Weights of a small sound classifier.
Model: 4.01M parameters, depths [2, 5, 2].
Rows from block 6 of a small sound classifier, named by matrix and row number. Rows with one number belong to one channel. Each number is 50 + 15 x the weight over its row's rms, rounded and kept within 0 to 99. All counts start at 0.
After each channel's rows are labels from the 100 clips, of 14848, where the channel reaches its highest value: "strongest on" is what is common among them. Only what is clearly more common there than usual is listed. The data: acted Russian speech (Dusha). In brackets: how many of the 100.
# convs1: grouped (4 groups) 3x3 conv (model.blocks.6.convs.1.weight, 224x56x3x3, each kernel summed), inputs within the group 0-55
# convs2: expand pointwise conv (model.blocks.6.convs.2.weight, 448x224x1x1, transposed), outputs 0-44

convs1.123:46 46 60 25 57 69 50 24 47 65 62 50 31 52 58 48 53 39 45 41 50 35 70 73 38 64 49 73 57 47 56 51 51 57 26 28 57 58 65 62 45 45 44 35 36 59 43 56 00 53 58 31 49 18 44 17
convs2.123:51 51 45 41 21 33 66 40 57 43 40 63 35 51 45 54 52 49 67 56 51 57 54 43 45 19 63 59 44 63 52 33 34 51 44 36 51 56 48 29 39 57 47 04 28
strongest on: emotion: positive (58)

convs1.113:43 64 58 46 53 45 38 40 32 46 48 59 38 25 52 49 53 50 33 60 52 44 62 47 29 61 56 69 36 50 36 46 51 29 16 41 26 48 50 80 37 44 75 74 76 42 78 67 54 52 60 75 73 44 61 18
convs2.113:64 61 40 38 45 59 58 50 47 34 51 57 41 43 38 43 64 25 38 58 44 54 49 62 45 58 62 70 37 55 48 54 42 31 21 54 60 43 40 44 34 41 50 22 34
strongest on: emotion: positive (58)

convs1.61:54 50 47 37 34 56 22 37 53 49 34 58 52 17 40 28 38 39 24 21 39 53 49 28 24 64 41 53 65 53 46 38 23 31 29 30 37 47 27 43 50 66 45 66 58 43 47 27 48 33 46 35 20 45 48 50
convs2.61:42 57 53 35 67 62 43 40 52 69 63 75 51 49 42 40 33 69 39 42 61 46 67 54 29 43 50 57 68 68 16 58 48 77 64 38 93 46 75 62 51 46 44 58 56
strongest on: emotion: angry (41)

convs1.114:47 31 48 32 29 35 43 31 27 53 53 60 43 47 69 78 61 67 67 48 56 43 50 55 74 43 42 61 67 52 52 32 51 63 75 29 60 65 79 34 66 25 39 17 71 36 29 48 58 46 48 45 38 64 30 47
convs2.114:37 67 00 50 48 48 37 47 38 64 67 42 62 48 40 31 63 40 44 43 50 37 39 25 53 54 50 60 69 65 50 59 59 38 58 35 59 68 46 65 40 76 57 61 49
strongest on: emotion: positive (44)

convs1.198:57 62 19 36 52 27 34 47 43 46 35 60 51 49 42 53 58 50 66 41 54 33 68 64 49 43 62 38 20 47 42 49 29 28 29 24 47 37 36 32 13 34 33 20 58 53 47 35 18 58 46 65 36 54 56 46
convs2.198:49 70 39 57 57 14 56 34 43 57 75 35 54 28 23 63 47 53 54 63 59 42 50 54 45 43 53 46 43 70 52 57 27 56 46 24 68 55 52 63 56 68 39 39 35
strongest on: emotion: angry (45)

convs1.141:64 19 58 44 44 51 37 48 49 51 52 44 22 43 16 18 39 51 44 52 35 60 57 61 58 20 59 55 39 46 61 45 51 59 79 58 52 42 34 37 53 67 76 66 41 41 52 26 67 54 19 29 32 61 36 65
convs2.141:46 44 40 29 36 37 40 13 52 34 34 18 29 58 27 52 60 52 56 74 49 30 71 46 07 48 61 61 52 48 21 63 59 62 37 00 53 57 52 57 39 69 40 09 35
strongest on: emotion: neutral (60)

convs1.47:46 64 47 63 59 54 42 42 52 78 63 44 45 61 72 64 63 25 33 20 38 46 33 59 32 42 23 41 45 32 27 59 48 50 57 14 25 52 40 31 56 32 70 46 38 66 50 48 38 67 32 69 69 53 66 63
convs2.47:67 54 55 50 49 55 26 49 79 40 57 32 36 27 37 23 39 76 49 52 41 52 45 61 49 36 43 49 50 55 30 33 35 60 40 45 65 44 40 54 42 63 36 10 30
strongest on: emotion: positive (57)

convs1.12:20 50 33 61 51 59 38 31 57 70 54 71 61 71 63 66 41 41 49 21 48 28 45 43 63 27 62 63 36 33 28 33 73 49 71 52 37 53 41 34 67 48 40 36 67 35 60 64 55 84 23 52 45 47 43 61
convs2.12:59 35 20 40 37 34 59 45 33 50 40 44 27 35 49 66 70 45 81 53 50 70 28 38 55 44 60 65 42 48 55 58 55 43 23 40 63 60 58 41 51 35 30 44 58
strongest on: emotion: positive (52)

convs1.73:41 39 36 60 46 19 36 33 36 38 23 29 41 42 85 44 38 52 51 44 56 53 46 61 48 44 57 60 31 37 68 26 39 58 55 11 42 59 45 29 38 24 36 36 43 64 31 44 63 47 38 38 40 40 42 22
convs2.73:75 49 45 38 46 50 51 54 40 43 35 34 27 57 08 58 43 49 37 59 38 60 18 79 32 54 53 64 34 55 37 39 41 51 48 42 56 25 32 47 32 55 49 20 40
strongest on: emotion: sad (66)

convs1.185:87 48 37 33 36 22 84 56 61 55 23 34 36 40 50 20 47 47 54 38 49 28 21 42 41 40 49 63 69 57 66 55 68 44 58 37 68 57 50 58 42 64 52 38 44 51 55 54 63 29 38 71 46 43 80 48
convs2.185:55 68 30 34 61 33 71 30 19 49 68 50 37 21 40 37 49 62 69 54 58 41 54 21 52 41 61 37 60 50 41 56 43 61 78 63 86 62 48 55 22 30 45 24 73
strongest on: emotion: sad (61)

convs1.17:48 36 34 47 37 54 52 32 52 83 50 41 21 51 60 61 19 47 51 53 41 37 46 64 39 35 44 41 67 63 54 72 69 71 71 56 70 70 59 56 54 57 27 31 29 43 38 43 68 70 32 33 27 29 32 54
convs2.17:72 83 58 47 80 61 61 27 69 80 70 71 57 64 66 39 76 51 64 75 59 54 58 54 42 29 67 41 58 31 56 35 85 38 60 54 58 54 56 90 50 81 58 56 48
strongest on: emotion: angry (54)

convs1.152:62 13 55 65 44 19 45 24 34 73 62 64 57 51 56 46 45 65 52 32 50 60 33 67 61 34 29 62 62 53 59 42 47 66 82 43 69 40 47 31 58 45 45 57 43 54 40 41 33 50 19 75 26 32 47 49
convs2.152:55 65 47 50 48 52 50 25 49 61 55 49 29 56 38 40 53 38 37 50 25 49 39 44 30 45 45 60 70 81 18 60 61 52 66 36 50 52 44 75 37 86 29 42 61
strongest on: emotion: positive (60)

convs1.101:34 50 36 52 78 22 52 52 58 20 56 56 68 47 48 24 53 22 37 36 24 63 37 40 48 20 32 30 31 33 61 41 33 48 64 64 41 66 41 38 46 50 41 34 53 68 34 49 54 64 38 57 84 47 53 48
convs2.101:72 60 32 37 77 03 44 33 41 60 78 52 48 39 37 47 55 30 66 51 55 62 64 57 54 60 58 49 58 36 25 60 40 57 64 56 71 83 48 46 37 45 43 59 58
strongest on: emotion: angry (39)

convs1.134:39 46 67 40 56 60 70 36 25 60 65 66 46 43 48 43 46 38 32 63 61 44 99 78 42 55 26 65 50 62 46 29 54 58 33 64 45 34 64 70 51 35 56 56 48 51 43 51 52 65 36 76 57 39 65 20
convs2.134:56 50 39 59 36 32 48 51 43 36 51 44 36 32 68 53 48 45 66 82 49 70 78 42 37 40 49 54 19 41 68 39 42 55 26 45 53 64 61 58 21 03 42 23 58
strongest on: emotion: positive (49)

convs1.74:55 61 76 76 56 65 38 76 35 51 66 55 55 84 29 53 49 38 53 68 21 32 57 60 39 14 38 27 45 53 52 44 68 32 66 48 43 30 43 48 38 27 51 42 47 61 41 66 39 54 47 34 42 49 42 77
convs2.74:69 85 39 41 78 45 53 63 72 64 82 61 65 41 49 43 45 64 47 29 28 64 79 33 74 43 51 42 52 53 29 44 68 66 40 57 51 57 35 60 52 37 33 47 56
strongest on: emotion: neutral (64)

convs1.132:48 15 41 67 35 57 41 36 35 41 53 51 55 35 42 60 33 27 44 86 33 42 90 49 39 37 21 81 58 65 61 41 56 57 55 67 59 52 53 47 54 63 34 56 33 37 36 47 33 50 39 69 55 62 65 36
convs2.132:52 42 73 46 37 45 37 48 50 78 49 55 28 53 27 48 39 43 40 50 56 67 41 42 48 53 19 59 72 41 42 42 67 51 41 38 74 40 44 63 50 67 65 54 68
strongest on: emotion: sad (54)

convs1.168:61 57 05 35 44 59 62 52 45 60 59 52 40 50 55 19 51 44 49 50 45 49 79 49 54 27 46 70 31 61 38 61 21 43 38 05 64 50 30 52 65 57 40 24 61 59 60 62 32 39 57 56 59 58 44 41
convs2.168:65 54 59 39 56 63 33 31 71 52 74 52 59 59 39 20 28 37 41 36 46 32 50 40 58 42 41 50 69 52 26 47 58 52 51 32 50 44 63 53 54 48 45 71 43
strongest on: emotion: neutral (61)

convs1.64:42 25 20 40 31 43 42 24 49 42 39 66 48 52 30 31 31 54 20 38 35 27 52 36 35 47 40 53 44 41 51 52 25 51 49 57 63 43 35 22 30 36 38 40 38 30 33 51 10 33 48 48 55 50 42 37
convs2.64:63 73 48 37 66 79 86 43 32 77 82 52 46 71 53 43 65 50 45 62 50 57 48 63 25 53 65 70 76 50 60 53 76 61 68 75 70 56 57 58 70 49 64 67 40
strongest on: emotion: angry (44)

convs1.16:33 76 47 56 55 32 48 54 67 80 62 59 60 55 48 47 37 76 49 46 54 46 82 46 81 43 60 50 63 53 68 63 60 74 64 51 67 53 61 48 56 48 42 34 35 29 48 60 52 44 12 44 26 44 17 32
convs2.16:64 68 47 58 78 30 57 39 52 59 60 61 59 53 63 58 75 34 57 53 84 47 49 35 68 43 72 41 65 42 58 56 67 64 53 74 52 42 57 54 49 56 40 36 49
strongest on: emotion: positive (61)

convs1.94:49 47 46 62 47 20 38 29 71 12 47 61 48 44 76 39 37 36 56 39 71 50 35 71 31 50 25 45 24 28 58 33 56 73 40 57 71 63 29 32 53 52 55 57 69 47 33 41 62 45 38 48 56 39 55 26
convs2.94:44 48 57 32 47 60 23 23 50 57 48 27 28 24 37 43 42 71 34 53 51 49 40 64 41 86 38 63 52 30 47 19 35 40 28 24 62 49 22 47 55 40 57 35 49
strongest on: emotion: sad (68)

convs1.37:50 48 34 46 55 43 54 66 60 73 44 78 53 63 28 51 54 50 63 34 52 54 59 33 71 47 72 69 45 29 45 46 47 50 42 60 44 48 51 41 66 31 60 64 87 58 77 76 79 83 57 59 53 73 46 75
convs2.37:47 41 25 37 53 59 57 53 39 51 43 64 42 59 55 48 49 58 62 66 33 50 38 50 52 70 69 65 66 61 44 61 57 47 71 36 67 48 67 44 39 44 44 61 85
strongest on: emotion: angry (44)

convs1.18:56 43 85 68 53 48 29 55 71 52 61 34 20 36 83 84 33 50 54 48 64 40 60 73 26 47 54 23 55 27 52 57 51 57 56 39 54 53 57 54 52 59 74 57 46 53 53 42 50 26 63 44 24 57 63 71
convs2.18:58 99 57 62 85 64 47 56 63 70 99 47 72 50 66 58 59 57 48 30 49 29 37 50 42 27 72 45 54 48 66 33 71 47 67 39 64 70 65 87 45 80 56 43 47
strongest on: emotion: angry (39)

convs1.162:71 38 47 30 42 49 51 25 36 40 53 63 53 59 69 67 70 41 59 58 69 48 53 49 70 22 23 60 37 81 28 33 48 42 62 60 42 43 53 34 36 35 22 38 44 76 17 45 43 52 57 44 60 53 27 44
convs2.162:40 42 63 24 16 45 36 44 59 37 46 54 37 52 62 57 48 58 62 64 48 67 51 47 38 51 22 64 38 61 52 67 46 30 27 18 79 57 67 38 27 67 45 31 43
strongest on: emotion: positive (70)

convs1.5:30 67 26 48 50 16 45 49 49 48 34 74 44 72 07 24 39 47 37 45 56 49 51 47 53 35 66 39 47 62 60 52 25 47 24 54 53 38 57 56 31 52 40 40 83 59 49 76 74 42 41 48 60 54 35 47
convs2.5:52 51 28 49 62 51 65 55 14 49 53 67 55 59 59 37 52 41 68 56 59 39 48 46 66 53 71 73 66 66 54 49 43 69 66 51 61 41 42 49 32 44 59 43 71
strongest on: emotion: neutral (66)

convs1.220:55 38 74 85 53 63 59 33 37 39 78 57 56 31 48 38 43 53 51 31 47 49 67 31 43 50 42 47 64 52 60 33 58 47 59 67 46 41 64 69 59 29 54 56 39 21 23 44 56 39 37 30 22 19 26 39
convs2.220:35 83 42 75 91 41 58 61 51 38 99 67 42 45 44 50 63 58 39 60 70 66 81 63 59 61 52 60 54 45 49 47 53 60 60 64 69 65 50 80 42 52 46 49 59
strongest on: emotion: positive (46)

convs1.177:74 49 38 39 54 24 55 27 53 40 48 30 42 69 50 72 22 49 53 64 18 28 36 44 41 26 33 27 50 60 35 44 47 53 50 57 59 42 46 52 45 13 43 46 27 62 47 25 45 36 18 54 59 47 46 58
convs2.177:52 39 57 43 63 29 68 86 52 62 71 45 56 29 17 63 58 72 57 66 46 35 76 58 61 72 41 38 62 66 60 63 34 85 25 54 84 56 61 51 53 45 34 23 41
strongest on: emotion: sad (59)

convs1.2:34 40 39 31 19 36 28 29 28 64 42 51 46 56 70 53 47 39 47 40 27 32 29 42 40 35 27 56 68 63 60 60 72 68 69 45 63 68 52 52 66 63 35 22 50 36 40 51 40 59 22 39 45 34 32 34
convs2.2:48 67 57 67 61 59 60 56 58 73 65 51 44 48 60 48 63 39 68 72 50 61 67 63 41 41 57 45 37 37 63 44 81 42 49 53 72 66 46 70 58 77 53 30 57
strongest on: emotion: positive (55)

convs1.176:49 48 19 17 30 57 55 52 56 54 52 17 24 36 31 46 55 46 40 47 51 54 54 65 58 39 50 74 41 58 25 76 45 74 39 17 78 52 38 61 62 61 35 31 35 46 57 47 58 40 44 62 62 60 70 46
convs2.176:62 57 30 35 63 59 48 52 47 41 58 61 62 52 43 24 27 36 39 43 51 44 65 39 52 40 56 51 56 38 28 57 40 57 49 46 62 48 48 45 35 39 08 52 43
strongest on: emotion: neutral (61)

convs1.95:51 48 34 77 35 42 74 54 41 54 39 78 79 67 31 48 48 22 55 44 39 31 47 57 42 10 24 47 23 39 61 43 45 59 36 69 49 54 44 32 49 50 41 49 58 83 55 59 54 65 44 64 65 49 72 51
convs2.95:39 66 37 43 76 48 49 51 66 72 64 49 63 50 51 52 40 66 56 62 68 52 79 82 42 40 51 71 41 63 32 62 43 55 66 49 58 60 35 80 51 42 33 66 47
strongest on: emotion: angry (47)

convs1.160:65 37 69 56 73 21 60 52 39 70 73 62 44 53 64 42 50 45 38 25 69 62 59 61 61 29 46 51 35 48 50 43 62 56 48 43 51 44 37 27 46 54 26 63 31 47 31 51 49 41 10 26 36 23 25 39
convs2.160:42 71 29 43 58 48 51 66 51 68 81 50 35 50 49 46 58 63 45 61 37 75 51 59 47 62 45 47 63 58 57 63 52 51 55 71 89 48 38 57 44 52 40 47 58
strongest on: emotion: positive (64)

convs1.56:27 50 34 51 49 37 59 50 41 39 57 60 45 48 54 33 56 40 51 57 36 32 55 39 58 20 41 49 24 29 33 39 47 57 38 82 33 51 37 29 32 51 20 28 48 41 33 47 12 43 48 47 67 47 26 23
convs2.56:60 52 43 37 64 36 64 38 41 59 67 46 62 60 49 33 50 17 54 48 57 52 66 61 49 62 60 54 65 38 58 56 53 59 56 45 56 66 43 54 42 52 57 43 54
strongest on: emotion: sad (60)

convs1.192:88 67 41 45 57 42 55 48 37 43 46 72 36 54 63 45 41 52 41 54 46 31 48 50 21 22 39 30 30 54 36 48 44 20 39 34 44 50 41 03 33 33 38 42 37 56 48 43 54 33 53 57 40 52 37 22
convs2.192:31 45 35 53 51 58 41 58 55 55 60 50 67 34 25 50 69 31 39 67 39 46 27 56 61 56 42 61 57 61 62 65 33 28 53 20 66 74 36 45 27 63 49 34 29
strongest on: emotion: angry (60)

convs1.159:37 40 50 52 52 69 41 23 50 55 58 51 21 45 52 38 75 33 18 44 72 37 89 38 40 45 20 46 28 64 55 54 49 39 22 49 41 59 36 50 48 42 53 83 50 46 50 78 53 56 62 54 66 34 58 40
convs2.159:44 58 53 43 52 44 60 53 47 45 59 42 15 28 37 71 49 59 48 54 44 66 41 58 59 38 43 49 26 67 47 00 28 72 17 36 58 60 38 30 50 56 55 25 43
strongest on: emotion: positive (63)

convs1.79:41 55 43 40 59 46 39 43 34 37 65 34 46 54 63 41 62 54 44 57 34 40 66 37 60 26 39 61 22 31 32 22 56 33 39 49 52 54 40 37 38 43 34 34 51 40 21 46 20 41 34 28 52 36 24 08
convs2.79:56 58 55 40 70 45 71 49 44 68 72 42 58 47 48 26 51 30 66 37 53 47 64 46 64 70 67 60 57 44 58 61 63 59 50 50 62 61 55 57 43 54 54 45 70
strongest on: emotion: sad (57)

convs1.130:47 61 47 44 36 57 71 33 54 46 59 57 65 64 18 36 39 63 47 57 55 35 78 85 59 46 64 76 65 55 45 59 57 58 64 39 51 44 57 48 70 49 30 40 17 73 50 49 12 77 60 56 53 43 63 43
convs2.130:40 34 49 42 51 26 53 50 37 50 44 27 72 31 49 31 32 52 30 56 48 19 50 40 53 73 76 45 51 55 52 55 39 38 52 25 67 49 32 51 28 58 43 28 59
strongest on: emotion: angry (47)

convs1.19:20 48 53 60 49 72 60 60 56 55 64 32 32 30 74 59 32 68 48 46 57 15 55 48 32 21 48 47 69 25 65 79 56 71 57 34 57 64 57 51 59 65 60 53 33 51 47 40 59 46 13 49 33 46 52 49
convs2.19:59 96 63 55 99 44 69 65 82 60 99 45 46 61 56 38 74 50 55 61 67 75 80 64 57 38 72 56 54 51 67 38 57 52 66 46 62 62 53 88 56 60 45 29 39
strongest on: emotion: positive (48)

convs1.96:53 62 53 39 69 51 77 54 36 56 76 48 11 57 53 37 42 38 32 52 33 66 46 33 52 37 44 51 44 41 40 61 68 26 78 42 45 81 53 50 53 37 63 48 69 39 60 36 31 65 31 45 86 49 30 56
convs2.96:28 47 38 45 53 47 42 87 29 27 51 59 43 00 64 64 33 36 58 42 47 44 74 45 73 57 34 76 37 43 71 49 47 47 43 60 54 76 23 45 41 33 40 25 63
strongest on: emotion: neutral (60)

convs1.1:36 62 53 56 48 52 50 49 69 69 47 62 61 67 32 33 47 67 21 38 36 45 60 23 53 37 50 42 48 38 60 47 42 52 39 02 52 46 41 48 35 33 61 65 73 53 53 74 90 72 48 65 70 60 48 59
convs2.1:68 55 15 48 71 63 65 73 25 52 63 72 69 56 37 60 57 80 76 59 62 45 59 44 66 55 77 67 60 64 76 51 65 46 39 45 68 49 57 55 32 51 52 54 43
strongest on: emotion: angry (39)

convs1.71:33 62 46 66 47 43 30 59 37 29 58 31 48 62 67 67 38 51 61 51 64 51 56 66 44 47 34 54 24 41 66 22 62 35 45 29 47 56 12 29 28 25 20 32 63 65 42 49 59 52 43 39 56 35 73 42
convs2.71:67 52 37 34 42 38 35 51 25 52 39 36 37 48 26 55 61 39 63 51 50 47 23 66 36 58 38 40 32 41 38 61 28 23 40 54 44 47 29 32 37 50 20 34 50
strongest on: emotion: sad (66)

convs1.77:43 27 60 55 63 54 44 41 31 20 38 63 54 54 58 34 51 34 72 61 49 36 41 65 46 09 13 38 26 39 66 44 41 55 41 62 46 39 34 40 60 51 54 27 37 77 36 54 73 60 46 27 56 49 63 39
convs2.77:55 61 68 74 62 61 04 45 52 81 67 50 34 42 53 34 15 41 39 52 50 49 58 58 62 51 40 69 71 44 21 40 59 55 39 40 52 59 42 62 52 41 47 42 50
strongest on: emotion: sad (56)

convs1.195:69 71 76 78 67 54 69 72 61 55 74 68 77 47 47 29 33 58 65 36 51 29 55 52 51 27 30 25 35 56 48 43 53 51 35 51 46 41 57 39 42 41 54 53 40 36 37 30 47 48 23 53 35 37 17 45
convs2.195:44 78 48 76 69 44 59 80 46 43 76 56 57 49 58 49 46 63 43 54 34 46 58 41 38 24 44 48 28 65 21 57 50 46 39 41 57 40 55 60 61 60 54 53 62
strongest on: emotion: angry (57)

convs1.211:72 68 37 53 63 23 36 26 69 38 44 74 29 42 66 47 25 33 66 56 66 41 43 62 35 57 40 55 47 62 46 51 58 38 70 69 58 60 70 58 20 67 68 64 60 64 60 63 64 38 58 64 64 52 80 65
convs2.211:57 29 34 46 41 22 45 51 15 50 25 39 55 50 63 47 49 50 55 53 46 45 56 42 64 56 47 40 51 58 53 47 58 54 50 54 52 60 42 48 31 46 47 25 53
strongest on: emotion: neutral (72)

convs1.182:39 57 41 52 56 27 22 31 56 43 53 57 16 34 48 25 20 31 47 39 58 48 55 54 28 28 33 28 47 54 52 49 38 24 71 63 59 70 60 54 26 44 67 57 60 60 55 68 53 57 35 67 68 65 71 57
convs2.182:63 25 36 46 44 36 34 69 18 59 25 38 62 43 50 59 42 55 48 48 40 50 47 46 49 59 51 56 39 66 50 29 50 66 47 45 46 49 48 43 40 50 41 43 36
strongest on: emotion: neutral (64)

convs1.169:48 85 52 60 36 44 73 26 43 45 58 55 49 24 20 37 43 48 49 14 67 16 55 56 58 43 36 44 59 58 65 74 34 56 63 52 64 56 60 66 41 53 38 47 43 40 33 31 47 20 26 51 52 59 61 62
convs2.169:26 55 73 61 64 20 66 64 40 39 55 74 61 61 48 45 16 67 51 27 67 38 73 46 61 41 64 46 54 82 35 48 62 61 43 57 56 59 71 35 48 15 42 47 79
strongest on: emotion: angry (56)

convs1.67:15 50 41 41 44 31 43 44 52 30 46 49 35 20 30 51 32 36 23 34 51 45 30 16 58 57 61 35 60 64 47 56 20 34 44 48 52 58 53 59 41 39 18 45 57 24 60 43 30 56 32 53 44 35 31 51
convs2.67:49 32 56 62 40 29 54 63 58 31 43 76 74 44 58 41 27 80 90 60 59 79 66 65 58 60 34 74 25 43 56 62 61 44 52 45 69 49 53 44 36 24 55 49 70
strongest on: emotion: sad (75)

convs1.212:60 78 62 73 62 57 69 43 78 19 55 51 39 67 52 53 27 42 80 59 76 55 61 55 32 64 40 45 50 58 49 20 52 47 43 51 64 54 58 76 50 58 74 38 35 22 41 42 49 24 41 37 35 43 46 52
convs2.212:38 49 52 54 68 22 59 49 48 65 59 44 62 50 30 24 34 70 30 18 47 43 41 27 47 52 57 47 57 70 43 73 50 85 50 58 83 62 42 57 42 39 53 43 45
strongest on: emotion: angry (40)

convs1.121:32 66 38 47 28 68 48 59 56 25 48 33 59 27 26 40 18 47 14 67 33 39 70 34 37 24 59 67 43 60 46 67 63 49 67 53 36 52 49 42 69 73 49 41 44 37 50 39 22 58 56 53 52 53 52 26
convs2.121:70 44 42 52 45 53 35 49 24 65 52 43 32 53 24 54 54 36 36 53 49 59 41 60 47 71 38 27 44 65 33 37 61 59 21 39 69 30 34 46 44 51 55 33 23
strongest on: emotion: neutral (63)

convs1.184:56 67 62 71 51 54 58 44 66 40 56 76 41 67 71 65 34 65 51 69 57 64 53 22 38 51 37 29 43 45 58 34 50 42 44 75 26 38 62 36 41 50 63 38 31 41 42 26 53 55 39 27 16 31 29 27
convs2.184:56 82 50 71 87 40 29 71 84 74 91 39 56 42 68 39 49 59 47 52 49 42 84 73 63 46 57 61 41 44 41 60 47 81 37 36 69 72 63 76 46 55 39 30 43
strongest on: emotion: angry (43)

convs1.3:39 70 55 38 46 50 58 39 69 67 42 60 59 67 41 74 18 71 58 51 47 50 80 42 72 26 66 49 48 41 60 36 68 57 65 46 70 63 33 40 47 32 46 43 45 42 63 72 70 68 34 66 17 62 29 42
convs2.3:66 76 16 48 87 59 36 51 37 76 64 57 68 57 55 59 63 53 83 54 40 43 37 24 64 35 69 45 65 42 62 50 71 50 49 63 61 75 70 73 33 65 42 66 33
strongest on: emotion: positive (71)

convs1.7:43 57 35 58 35 53 61 55 44 60 45 50 68 55 55 57 24 51 41 52 57 33 37 36 44 21 54 70 48 13 45 43 61 56 66 32 37 54 33 35 78 29 61 82 70 78 69 64 64 79 55 60 50 60 54 68
convs2.7:55 70 32 58 85 47 55 80 35 69 85 72 58 20 19 52 59 60 77 56 69 76 68 57 72 28 73 63 50 45 55 59 45 59 45 68 73 75 51 62 17 41 58 69 48
strongest on: emotion: positive (65)

convs1.50:46 55 30 55 62 60 58 48 67 67 53 69 49 50 44 46 12 50 35 38 49 29 56 45 64 22 49 13 61 13 38 62 52 64 48 13 22 66 42 38 36 51 37 40 55 55 63 65 64 52 46 47 34 40 36 46
convs2.50:81 72 55 55 97 60 63 31 54 65 85 59 66 56 59 58 71 55 74 47 60 54 65 63 62 42 74 55 47 49 57 51 77 56 51 42 62 55 59 79 56 54 54 62 29
strongest on: emotion: positive (51)

convs1.115:60 22 58 42 48 56 35 38 39 59 46 69 48 56 64 60 58 67 65 61 70 75 42 55 68 54 80 66 30 56 30 28 81 49 54 66 30 31 54 36 42 44 58 25 35 52 68 37 59 18 59 30 33 48 58 62
convs2.115:62 58 51 65 59 65 49 29 54 55 54 69 34 61 65 57 71 37 65 59 40 51 60 60 39 06 70 68 40 58 45 50 62 44 17 17 73 41 33 56 27 77 51 19 36
strongest on: emotion: positive (48)

convs1.149:38 50 35 40 35 13 49 22 44 52 42 47 36 29 59 49 25 60 36 17 39 55 49 71 58 35 40 49 52 69 36 46 40 54 56 54 41 37 70 33 48 35 27 39 57 25 57 23 69 71 36 46 23 49 50 35
convs2.149:45 60 22 47 68 59 65 58 34 96 75 52 56 66 47 80 54 49 61 58 48 48 42 57 40 40 85 55 76 81 59 61 54 55 66 43 70 65 46 67 54 65 60 50 51
strongest on: emotion: positive (56)

convs1.112:51 78 69 43 57 49 72 28 54 62 49 63 66 37 40 41 27 41 29 43 45 40 63 61 16 45 48 42 81 66 48 65 49 71 42 68 71 41 60 34 56 51 34 34 30 43 31 26 40 56 48 30 25 39 58 36
convs2.112:65 39 52 58 40 36 69 47 68 50 35 60 22 59 41 33 26 36 40 70 65 63 75 34 69 41 56 45 57 49 54 37 55 65 48 68 47 56 82 56 35 32 47 50 61
strongest on: emotion: angry (43)

convs1.0:32 51 42 37 34 34 57 34 29 71 27 64 50 62 08 30 51 58 45 41 44 53 73 44 79 39 88 43 51 55 67 58 45 50 37 52 58 48 56 56 59 34 42 41 86 42 53 49 60 75 34 36 50 37 36 46
convs2.0:73 45 34 27 52 44 59 62 29 41 49 56 37 70 50 62 47 50 74 66 59 49 40 60 43 62 66 58 72 67 43 55 52 67 60 37 61 41 69 45 47 41 58 42 74
strongest on: emotion: neutral (66)